Weights of a small audio embedding model.
Model: arch transformer, norm rmsnorm.
Data: trained on synthesized solo parts of chorales (CocoChorales), 39062 training examples, 34.6 epochs.
Rows from block 2 of a small audio embedding model, named by matrix and row number. Rows with one number belong to one neuron. Each number is 128 + 32 x the weight over its row's rms, rounded and kept within 0 to 255. All counts start at 0. Numbers have three digits each.
After each neuron's rows are labels from the 100 clips, of 14976, where the neuron reaches its highest value: "responds to" is what is common among them; "lies over" is the class under the peak. Only what is clearly more common there than usual is listed. The data: synthesized solo parts of chorales (CocoChorales). In brackets: how many of the 100.
# fc1: MLP up (model.blocks.2.mlp.fc1.weight, 480x160), inputs 80-159
# fc2: MLP down (model.blocks.2.mlp.fc2.weight, 160x480, transposed), outputs 80-159

fc1.457:121078170101141079180155138147128111104099091146072130107110142082118143139136119212054110143110131151105073076163158097101128125111126142127146114091118118147106070112084123120144138104125103149120093159121132132081088120219121105082155137
fc2.457:133132122165141110116110101195173079136164108192133074102105164140103143159135115100116128199121152160105078153167114128139143126108116107096153182136093149151123152112109178159102175140187107137065126093135209122103106152127100140095136150
responds to: bassoon (100); note A3 (35); note C4 (35)
lies over: C4 (26)

fc1.386:180128141114123120146130147146132083125103070132096127153104083086097141145172118126165115066166150128168091090100093130122073155086090115127175084082128143119157088118127114143164092142115140158119194146144143093106049111146164132116111150
fc2.386:143100095108131135100155097130139115141129078167143088151185157103127180141104080142139113079119140145109074153114155176136141122119050122169068162148130140131092144117143097199101121140082136155136167073178107055143079151154136134133137182
responds to: flute (100); note D#5 (48); note F#5 (45)
lies over: F#5 (31); D#5 (28)

fc1.274:122186161089083145186138103121136159118124102140063107088105059162118163126140111157091148190134086105164175062204162171115125195114095104077152171062128107140114071096101116130182175162132124145108066103100122100088069150130079123105082114
fc2.274:135145178128203130163118085099155101123203123148138074116116081112126189167108097124108149144146131193096163147172059108178078120157177092087142135186119109134141193097113132109097112120148077080136153142090084154094146139089151150145121216
responds to: bassoon (100); note B3 (46); note G3 (38)
lies over: C4 (34)

fc1.348:122068122115109166112123130063100168116075116090108182122134130145112133142114122140106141191140154124140081176135137086094117110102114096124122053046086138198096142133093120082142127139112162099070128130097105160055092076104097095092097125
fc2.348:106094137105144124070121124102167142126109097136139126115140132168127118108111106132152135152193108155118109208143147092071098100154176122150125142100086168153095162135142175091119077100169153140119145119132096115068131136153159102179102127
responds to: oboe (61); trumpet (31)
lies over: silence (39)

fc1.187:129129122143131145138159134153143133079136160125076141152143121148108125086116167142144200101135104052120149108075151105120146111137072119085137141098191158123141144085092138114170087178117142066133103124135123136068094086112146122117117127
fc2.187:122108102134145135123170110166131101160133138149111109197107139139064115144203118142075097159061115145120081183151186130150182148100165117163120151188077119142096159162096061133142157140164185122137125105096180143144136166116110189079172135
responds to: double bass (95)
lies over: B3 (39); C#4 (30)

fc1.358:128098105098125135121171105162143124121148123089159145146104037109127087105160135129104121110182081117189135143122158106142101148124182101111099153117090086127042155131106085093155110158153149087112149120155110142098136152119133124162094130
fc2.358:117081152107122115130210157118125137132167147058189143125129092083102148117118155143085103121149090115167164158082167139131097140146136103108098116120143056162073142119057137130077113096150137073068145075131079107131166110150138169130105126
responds to: cello (100); note B3 (49); note A#3 (33)
lies over: B3 (25)

fc1.218:172100129103136121116134112161171084176151147092104124200106115064176119099158109166213109168123142171145207142114145052155089106151144154093131148104152136131109104089128152124142122079185079143103149112144150097148104106106113129139060146
fc2.218:074153136136054141109149148158099068135137092127154113143136124119165102159098127145151167125081123169152168138138148126144085147150102134127113137110102121154107129138081098079033089099120133086132104060132094144114148164153168163144136144
responds to: cello (100); note G#3 (37); note F#3 (36)
lies over: G#3 (25)

fc1.437:111173105170092107177156161188136206111104150098151105149082139125062144124126122097121094132103107173085117194141172089097133174153157135161155129162102097153129137104141102178115092104100155139174136127135107100103156200153076109092139130
fc2.437:109121106122102146188135104102110160143157156089160088123094165216163186098094083098136105101149129095120136118055064054156161117124061105109119108110100113171148139122124115172174087144133084074135094090128109117082118113084116104132160114
responds to: clarinet (99); note D#4 (34)
lies over: silence (28)

fc1.1:120160124187113155134147147151141089106159147108095110214146123008096102134150100131139103085158127089130091096103120143136114198075138139129056139126140069142127166145162111145136116121145089141097171120169118153172148171155101149087114113
fc2.1:151136146134152131095125139113075121175093105162166138115113176198125147123132115070109079147114112086154161146150177134119116180095130084143147113137160145138118108168120160158142095146100097158114119115133161025073136152176192130149170104
responds to: flute (94); note D#5 (59); note F5 (45)
lies over: D#5 (54)

fc1.248:201077066102138097120085163122145069130109122113157170088124131138128133141102132151112067146127185125174183136081120140099126117125138119146191148156190129145144124156119175147065123076116117133147092128099141145026041088099130094141187122
fc2.248:157098087076152128135123133049109096102110108129168187148174130151157158178131082154114121122178129089175199170067081135137124136093135106106171133144136072141075179125088183142129138022118091126077126142080118085136101137105161108153167141
responds to: double bass (100)
lies over: B3 (33)

fc1.61:131094095095121150145099118091110128082119077135141122103174170119107157094148146135133145147119122086152145081122154132109120186138079140178117097078098121119184098139116139071135219117071111081148101129134115184092171163129146111119170135
fc2.61:069119181140110122126168145162154137104122113079057131141055101146116128174081123107094146147160148162170110173111069129157114128086178126112143172124100071074089186189125129188111053141183099141041146140149116137140160109084141151135101144
responds to: cello (100); note A#3 (45)
lies over: A#3 (28)

fc1.278:118108111157103134139124148089142138098079107113133137153210103107158152117149165145112096112100171120176157101063161124173105135115145123122124108083099138114162143121111076131114137083173137095115167077111110090122126125095110147173098118
fc2.278:143169127116126174151152105146190097197157099089098142145082077107157124138113164131148162103170145102166151139112163157146099182151081078104137119097120134157095148193163094094126059106105146122103171036147126173103149129165108116093151174
responds to: cello (100); note A#3 (49); note C4 (42)
lies over: A#3 (25)

fc1.19:143195122085145085121119198154150130119109127158096146126093120079180090097121113144109098115082107077100154076130129105103096099122118140114150108130128152130161188155126158127150099143127112170202138151071191127124110115155114126133152134
fc2.19:117194091120123117115122146111114110119094116163161086134178113164160121156136145097134151113106107103165118097190135147115141076115098195117121106121119180079170149105137195152148152101120107142163135173163146130096074123085131125103135131
responds to: viola (100); note D#4 (41); note F4 (34)
lies over: D#4 (28); D4 (26)

fc1.149:078111167111134140148173082160178128094147105150096169112102155168140138166125133131142168190061080071113142120145132112132154127150170089080183111088155180057103082127081098158150130107127123135166105151080129083038157148135137148122132151
fc2.149:173126157100130164125107083106187117096100165203154111209110142146122132118100087111141133197159141149142147070174125071166175149133121168077112149134121193150158191100143134189100178111151173168135148107112120144129115193071097124098070197
responds to: bassoon (98); note A3 (70); note G3 (43)
lies over: A3 (64)

fc1.382:114113102098146164117154162105158148119162170139115178119108110148157104183165109134099087148190079083136090132189195131080118130063132131117106102108088130117140129074060137118137113112119184175165121105167086132088105100140075121133100068
fc2.382:206139104106132134132156065132134129115175152069109113111213082119145167187153104131127127119115169105080139166079100119144150109150141151142149167085156135156112145137170129150119065209123095095152159187084151168129119121100112135111113135
responds to: flute (50); note D#5 (44)
lies over: D#5 (33)

fc1.98:192172090159067150122115138156143168091094138142152132138209116179116117123154134078175101143106171128104150102098094121095124130156052129163100160090131141048127145138166088109117158112092187131083162155117113129127136091120154078117126112
fc2.98:062164155163142072081121112166130083199109097152098137075014119100163104125099127111107162144199110138093071171145152133106133151138138122074125169171129152126115120136134157138136144176124120133110106071163190142075167101139114127118170112
responds to: flute (92); note D#5 (85)
lies over: D#5 (83)

fc1.97:149191116101170134180133145124137111134103145121087195181133135120165077092175178145076086143107141070163174097095152131118093089118077109095181138079122175132167185116114165128140129120156139154185102163082146140059114084153090129165111142
fc2.97:112201108085100122118123163140119090148157137100117086135152141095159162183117072076093100114113104175133112127163104115175070102161096148120090105149117145117171126125140153152093084084125071130149142182122128090138113115063147125130135126
responds to: viola (100); note D#4 (38); note F4 (37)
lies over: D#4 (27)

fc1.384:118113159116118146165139081164093162142090123130093158155034067062134167116087160157081114132161133126125172107131126138162103102123118167187142099101128088120115208123158091188175147155073070195126173111128158085169091162109172148064132136
fc2.384:119175148088109172111128127148163129140179163089130095147141094101144151153088165081117109114163171186115113189159115100127132089146050169127084118147119130140094166147160146121076116085103086143117181095142158138195113084074144179110156127
responds to: tuba (100); note G#3 (64); note G3 (44)
lies over: G#3 (48)

fc1.254:126114114132148107154084181124117156126175099157167114129136120083161124115073164110174143150146106141130151059122096133112084099102176156130169119093115126137113135132127121193129098137126102126172075126131172134143093091118124157111144083
fc2.254:119119128086152101106121171091103098097137135129140149189125127181146166136163108176097142184176113082128130112109137127146083191105123132145133134160110131114122141086118121100095090074166155072116110143111145130104076107142126129134060136
responds to: saxophone (99); note F#4 (28); note C#5 (27)
lies over: F#4 (25)

fc1.453:138121109123099125102151102099085146147095090109133148021119129121175172139129120110159100072035178139157148096084132152094104124150159151118177125101132167121121131133103149123089118114104120135140113190096215101047053125131121078122181119
fc2.453:170145147134135137079097151090120116128102087142156135160206154159184180128160120126131148117095142099191139125087161148135109126078134130115126128109169085108114143176105125187083099122111088145133113122123145000126065146078163127152137121
responds to: oboe (100); note C#5 (46); note B4 (40)
lies over: C#5 (25)

fc1.16:154134144090152097123147106079077117138099095111082133092125149177147185099134138115125070109073115089185206142100192144101117089104136119165144146081135120109113113107100143121123073114130141097135147132124166085054073106135176091122125104
fc2.16:125121183136128163100086187150107114089112120126149124135124206121150169165132131135089103126094128127183163171096145142183124134092104115115101137076199068116103156114105129220080164089119119150080128092152149017137162135093128137142141178
responds to: oboe (100); note A#4 (52); note B4 (40)
lies over: A#4 (47)

fc1.118:143109160096121092149132157060060094100112142116158111133105143128138164088140144135103111120134103110180157128097171162123106139088153135103124150128116096118084149111149086101148085051106123164150086119159153092083099118148172137116091120
fc2.118:112130142126146133103063184127103085099176145176161166209106124114146160139120133129149130171171128167166126110116167190185088089123102147107141130131077094141124159095108115160097078094132192167118064083164171056135111104120133105118145168
responds to: saxophone (98); note B4 (34); note G4 (32)
lies over: B4 (27)

fc1.474:117149074085107160161153081130084113085098131157138091075100139065096143069125201195137137120160120177156084163148149166130184100153133143112116078069091173117153137113174127120161120107136149125134074091161172080103113139182098089099141156
fc2.474:099153133153096162137144074138118121121088179141083139124076156136120103083121146129167142167102135119153106081100111070208167178185135157100129141120097133100204152093179141128090101134176169102144117108126160125141084142109094102089135072
responds to: clarinet (100); note C5 (32); note E4 (29)
lies over: C5 (28)

fc1.80:159190112114105152189096129177113098122124123117141107100080127111102099109137092231130147078149121131118131105086179170127180097187098113159122141129158095192163061107109182178166139134114125144075133085078128104125109148139126121174158127
fc2.80:131127153126177090165115134161147145148207198158148108156147175221094155170118150129150130164113147148133114156132176117098167152116164120093143166163069134152163066118134107146114101123127174099170169137145113174099098147138122141120067127
responds to: double bass (55)
lies over: F#4 (35)

fc1.443:105142119184086178148178098143142145129090160167157135156079125092070126160155144128149074139052108177134115141108124115087134156154143149110165116124124137113151147144134126073126113099146188104134142133082167099152110183111049100118135158
fc2.443:114159165146133222152108083085109132136132124085145072130127136173115163059124118126136059080026100038137148123084083099156161129132102142122077162108123177100124142117137086167087113091149122137125141128121163103097199144100119102120156102
responds to: clarinet (100); note C#4 (72)
lies over: C#4 (60)

fc1.461:110144097115086181184137039139117118148076067108182143117110131097113096109132152185123142121094113205142121111121098157123171160150137108102164108104105152126168130139171072134113080076132140118145087090069153061123127177134105123130156181
fc2.461:132152086130106192160139055160150183131082164145168114129105163161123105062126120113176070137115116082129115115100120087140177098178114164113094151116073175133179162107139129162105089089122121130131155118160145109088172136094136103102130090
responds to: clarinet (100); note C#4 (56)
lies over: C#4 (39)

fc1.325:163120071105151125125090111125143092140126079064114108127164127097073158072131153118138139111184191076072177142166161119106121126130144185179173121137167109121117107128163098132106130155140137052106095121114076120050099140156119095126140187
fc2.325:134117097167099123148136085060149104086105167135151155112134084077057090076136134137140099098166127058123162123120155116174108112116136140133163136100179068200103103124086083116150146155105167108146095098130133190098099097164140116082117116
responds to: horn (89); note G#4 (74)
lies over: G#4 (34)

fc1.30:210124126113141101153139169071164125147149124124172167168126150176092123147102059149124095161127153078111133080119116104091048103096124156115171111135130129131090145085144097115073089137118104092135146118098098095097114046168162134137079116
fc2.30:060179123148139190153116078165061160140091123130100136101103123146132176125118141174150130178183071156144112160117134108152123143158110158108076091075082222132158135137107119105152206121138201148135083155093158093179133143088099134110133107
responds to: saxophone (99); note F4 (37); note F#4 (32)
lies over: F#4 (27)

fc1.140:209133142132133158105134157131099118163156122142141131136138226077165194167169143109162117112068165107138159123036176144096193063124131100111112129067150081142117144098109139166119090108061101133083113146086145080076179160127134162118117126
fc2.140:203125166164084159090081153124152115095101141175123120153095216153169126127085088133106180115195106094169163110057178116142134170114091091119104163123122056115093138089121172153103101143076097106124095115113142108124118129114159158126111124
responds to: double bass (100)
lies over: C#4 (26)

fc1.462:065109170167078123135104096112139099152152123180110093102075092071052172127133139049160091101165122104162110058144181141169143145112125153175121122142163055184097092140126078125133079128104172178102181165096084131137138139116171144062091124
fc2.462:148224074092174135125160155105080164077092123124144138091143156149197104135131148125097130145134115104133146157156127140125091122161111135140108129139130226072220172155147158144137180131138050104176140147147223136139153120125140105165138165
responds to: horn (75); note E4 (39); note D5 (25)
lies over: E4 (27)

fc1.192:140132140135082109128149125106145184166131132126188141129144091064133152134105170106161078119136125136168133098159123115140108134101048162128093153089130137123115168127139090104092163117122113146175220111174130115112087102133165143030150143
fc2.192:128146145180121091123114159164185139175142155141132144143132075153132151128117181080191159124150112131154132107176129145136133108092118198102103135122115167093175151152201122157120122091132098192146224097173134196199116105105173101087125160
responds to: tuba (100); note G#3 (55); note A#3 (41)
lies over: G#3 (27)

fc1.183:138146186112118099153086134178146156138156137144092153113099082106089178163117172133098100108159109136111195092144171174178103096144079164139160154106100116184139151173159060100085132214120134162133151112157140125121078159061143180108132165
fc2.183:109164195130141134134096127148109136209142151069156102096132105085120114126091167126109042136142115180131101200150086111114157178091082167124081100136126122090104200123163098192112182054119154164164167109146159139192182131138137153111149116
responds to: tuba (100); note G#3 (58); note A#3 (51)
lies over: A#3 (35)

fc1.96:122168168116070121109114129092162094119119099094097113130155137035078145073147148092124150141137138113123191099123154085142114139107164162112096114114176100144126112122169119165090140145114132131190103138093127130156118121164176123065071146
fc2.96:122137174136091168149147083116080146077124119135166168108180117196150119136127145167143152134107149058115166069172176111138078105086123165136167121092138129173126191100121086155148163142113096126125140126099210037129137161159167101165125152
responds to: horn (100); note G#4 (95)
lies over: G#4 (57)

fc1.168:111172118160148097151164097171092047121147116124124101120099116159116134117130188175114153169074115150130099131205121151146108118143134125091181110095096130089132106112097099133178119108142107131121052160100143099120105207146085138094132150
fc2.168:117150148166210130113069058149164154133117125152122114126114179150106088102107108101114133201132119101121139057132084091205157123134116143111116147115069169129148158063140098156080164082197195125074138133099158144118088165082117129089115138
responds to: bassoon (70); note B3 (49); instrument: clarinet (30)
lies over: B3 (31)

fc1.181:167095071133161154142137200152141165145111123118147134095128159097152131135070122134109160187156114116140167106112120139148147113075132156101118125157161144144148097172192166038123102115139082111125136138110119141115069101088126109087198117
fc2.181:149114045100100136158129147127127148087085105131131101164180073150139112109158101155091050098136143099135144190106069100117078122090151152128118161170152168148102131124083102110147142047110146146145129093104088124159095147163124125147171150
responds to: double bass (100)
lies over: G3 (38)

fc1.447:146173152064079105133112131133121138141099149086170141188099129033176135076097155131067110096138198102071145124146124139152128120118134193150120106082111076112140198177115075139162103139096083162141155157155117111138125121101142108194155125
fc2.447:085139217074155137070112104142095118151138131093165126178105115140164130104088147090106139161083116175103065184165080137100174094121082169149085129148152098087079227155162166147098137086095122159141202092115151117116160122124125139122161129
responds to: tuba (100); note G#3 (57); note A3 (44)
lies over: G#3 (40); B3 (25)

fc1.464:153086031114158098150099205170169133106151097107155149093131101131146108114085116141109105118213150118141149095087053155092139113111130155115137132194150130144173126204131150089146143107115125123126111106054099144102041076151106112098168106
fc2.464:154094055050177141174103156106131121111104117149158133162151095130144133102119053176068144158203171033125128179095087111119100139130164159111158158166172113131106125143068138087119157067115092145156130129101109131141112123099123113161165126
responds to: double bass (100)
lies over: G3 (35)

fc1.449:158117129104145093155091185161151060140069096127133138077109150103131203107119141130084084121118150078170150128070119125097127087110139110108164138099162099127092120142116170128060090090097113117187088132120153104076066097096175112130172118
fc2.449:174082098111108135097123159098123083104092094172139185142163154156191141150136105131105075138114096169177186167071141107124093118077135066119133120118150037108067184125083118140111125079113092130095120081097145057125103120111141112165162109
responds to: oboe (98); note C5 (48); note B4 (36)
lies over: C5 (36)

fc1.189:120132087129111184204130087128094146142104092115181115099090136102060104065130126155155117123136095159130129147152114133096165127143131121101111063106115163202160119125142099137139113079138140131148113096119160058094106153127079095122125102
fc2.189:158165102130126221180156048187118145169090173149162148120109168161142103078107137118189081133137125110122112152102101090130200094184119131103120131113103172114162147136162133137105107087101111154155128113106161111135150138105106102110152117
responds to: clarinet (100); note C#4 (48)
lies over: C#4 (33)

fc1.435:182079161179138138158106148143117103103148071155094143124109118129114156136116170196111054094153216115101117156137167123122162132142117169082220118162203147109144090121179182087125159094101138147145147107164108119091097080098120168117137147
fc2.435:135071051133137143163058141113113118131135101048125137133158110061057150134056098149080109123141117100129126144117082188095114112159128136092130113126170165170177109148055120138174143063113146113157168124075106096130161114105104140137135092
responds to: double bass (98)
lies over: G3 (39)

fc1.303:153182090108099141132116125107024140126086132122166093083105133130101172089099107105142133083163137151059164041148185162144107094156145156178075107119135064143160173115134104118106137155163134136113111193117139222111141181154152128098125129
fc2.303:127181150106099196128123118053106098094110110079109044093124139185099168122145130116142142143133136096079103172121115109172109117123090154204129132099086075122095128191167103110055132124164108097118118147103135154152133189151141125115163137
responds to: horn (100); note A#4 (80); note C5 (53)
lies over: A#4 (55)

fc1.83:097127121181087127135130130107066147140120089136143047112079109145041186145094119098165115140101079186068099128113146128197102156090160134128151146127134118120104140135156088183131110161091144125124120105165135097122110149139180099118180100
fc2.83:140142135065155163091151155114103103139130128152138089142142141127219122153169158107143126102153174031098185104144125155127086041118066132119069113121117156164112221076108173099159145078134076103138143143147140142095119144115150129105092184
responds to: oboe (93); note A#4 (43)
lies over: A#4 (30)

fc1.223:118101100111098167076128098088117107146125134148148171064122185122169166137144119138163127101065150141115156094085145141122117145161116186066137118168167153125161109124129139092138120088081101116115131161097151065086109098072107102087173121
fc2.223:168091121152103118081129146071164096136106102139148202175166114165210122120161112147157113119129155153219170141105156143160094138106040143109149143174158110128118145131136136149039126108141132091117104130151167065130061105096161084128092115
responds to: oboe (94); note B4 (53); note C#5 (38)
lies over: B4 (35)

fc1.347:112073211129090100205118134180151164144140140142095144038129157124190127128083136138164140124144125190107130092135097161142148118106082198122152109084153119159183118149166099104139117142138102203151152129113123181105073083112119121135137143
fc2.347:076138167128110155161123156149162135142166161132146105152152100087157080153056201116106085132157094097148063204169178118142183128121071113164128109133104136099107188150119093145124129095070152117163145064111173164175165097180111141117130059
responds to: tuba (100); note A3 (61); note G#3 (46)
lies over: A3 (32)

fc1.0:156112072116093150160155072162139125132096138131143139137104107080110093102170133131185100157115136160152105150101112080087183117114156188075135123129109147166165179132147151128112080076143146128109152134101180062142121152101086110154120153
fc2.0:100194155211083173106110102136092121145103124128159113125137146134093116102173162174122061141065110028098110128095099091146166133162127168127112153112114145094182126109149114123104100103207118133126152148105154096095144155070142093071139142
responds to: clarinet (100); note C#4 (34)
lies over: silence (25)

fc1.184:117163093111118123079105214137130127084117161176112137131125133118137115131097160121071133175084104113151143112116117118120099094132132133125132058082129191107170150146165173126164111169138115125215086109092151136164090108111098108121168144
fc2.184:118223095087113118126143143137128109106087131142138077143146120167168129161113124083118130128086112116131131111190095127133149102116087199122098121112136171089154173129109155152119127095140133157145091163171146122138099116091121132108169136
responds to: viola (100); note D#4 (44); note D4 (40)
lies over: D#4 (33); D4 (25)

fc1.375:041136130158157130137150145114137147178155139179116155091122097137104078077145140101132156180149116100209165127108143196127138095132143115098111146105085146127164065120107133109119161129170116151140162168090123099096065099159127104079126111
fc2.375:151183155135136183121172168103104094092155097122151107089149120157106137163130127114156137093128140118145124131169180166153072137130142129168129113158148081128119185152168176126025088126091214150153176112103147166165152114127093183105144170
responds to: trumpet (100); note F#5 (52); note E5 (35)
lies over: F#5 (40)

fc1.426:155070144111138091206134124132124095112111119164111182135123137059101138114125122194053115139130144103166090143124226150084134153092123112115183113117162148137134080155136176118088158097139093118157074139098113146080069103157099141129125125
fc2.426:148093112140168066132128105171140063125155134150124131124105121152122132146095072158090145165192157154089102192136105141123120086130112113090156206145113119177108149091077181178125146147166088109109119114150149142079122110107132157076169170
responds to: bassoon (100); note G#3 (39); note F3 (29)
lies over: G#3 (27)

fc1.458:116135135149126086124103112102087067174143078110140124144123183108108096172141132149103018070136145124200135111146175148071145153115116081109169110104108127093083113133124157176149139130116081141144074133128167138092147112102150116068189114
fc2.458:099125152123138127063106131145131105088134106086123190145165154160158138149127142133071148116119156175173116226124146125175102106131075134093157102102155113119070172123076142200128114118076182128089096132144120117075122095099074122092129135
responds to: bassoon (97); note D#3 (39); note F3 (32)
lies over: D#3 (25)

fc1.398:058095081108120116123093108094096173144077130112101153182152097160114166095125136103130192146145114149177105140130155055133116101097144143143161112089030127117093120153090107169130104156163122079083127106129122131083095118166137056086134141
fc2.398:138143130165172195089155150101101105119094113096173127118149169137112134115077083061140153113116136095152126160123053161133111122179124128141080114163147099144116185097162180119042102054087142141154136098111125182113132121154095136152099118
responds to: cello (60)
lies over: silence (31)

fc1.415:158134142114062102138148117107139165171121126117180134130127067051120145121103179110153107155121119119135149107155129104160111121112042151150125140118136137117123181109128103104126155126104100162142220097165137142114081100146147135051152143
fc2.415:119142153178113085125108141185179152169132163135145154141123096164116151126112179087183156115151127126144134111189132142138153109092100199105113145121125150085163171136201136167107125086145091194147214098175134187186110109121177101079137144
responds to: tuba (100); note G#3 (53); note A#3 (43)
lies over: G#3 (25)

fc1.255:198152122092122172078098107114066160066092152147104116068143074182085169108125113115128106098148109088121138134128243092132116092117121112191086168121172142134119151128112136154113147177123153068163132184106135163076098148178161076148142119
fc2.255:093112150122108146070126146126077036105079120116098110113085224132114140164100113130134113099066099165108174140090059125172125133130098109181078118177115023120145169089120063168083113136137126080158093162092138087133091134133145146117147194
responds to: horn (100); note A#4 (90); note G#4 (40)
lies over: A#4 (77)

fc1.288:180135120148139111164138138132114088111119063152122123161153080090101127132152130123152135080155148139183089104100087143114079152081095126111173081040111144136157102127099077141136102132096143164108183148146163055107079114153163116116094134
fc2.288:134128129100104130080163105127124096141113100140136096130159137107140156172093089126138114078123151143103092143095170178139168144121075118154089166167106135130097119094136132187106099131087154129141173051161108061137081135162120114135132193
responds to: flute (100); note F#5 (48); note D#5 (41)
lies over: F#5 (40)

fc1.467:134124129121101112151139098129076173140120164151123089084103147152113170110115169093128130161125141164101125149091119127151133168151083144153126115059116118152116127157111156084137100117136149090039166161123107143098063099133139064099177154
fc2.467:087177107126100168133163201126129113103155147113157131179167152174133110165157167096129145165146100153149108131150084155147163093129137170125081080157078130147110199129155138137112093083160148123141119078132170193132113148082079132218192106
responds to: tuba (87); note C#4 (52)
lies over: C#4 (45)

fc1.164:119036120104127147144152097080094135120082098185160180120141163133073166168096108108086118160127122147132111175149123111120088137095088128163108073096102099173089128124100103123124077106129154050051164164085092128094118097096168091113131165
fc2.164:087167114139057177125137178089164157058112150121121113145174156158171075085117128074119172152122119167124119106158084157089096068141133183138110076118099144126107191105137161158126107108165137139134117086140130140095144144137104090143132184
responds to: trumpet (31)
lies over: silence (28)

fc1.160:142121069120094112090117086097082115083097111134115138090143118071032159097120140075122110085110187113094197163107134062150125117142141187131138079096134097130173179174113077178152153125153149070190138202072150127098073152144181137118126122
fc2.160:116119140097162173121060058104059076110079087040122135167147114166089109114124144171134163078145111096118120146148196147159188153105154125189139140106117087124134093130176087156115171166145073133142127147102142154148130129145151097146143159
responds to: horn (100); note B4 (64); note C5 (50)
lies over: B4 (38)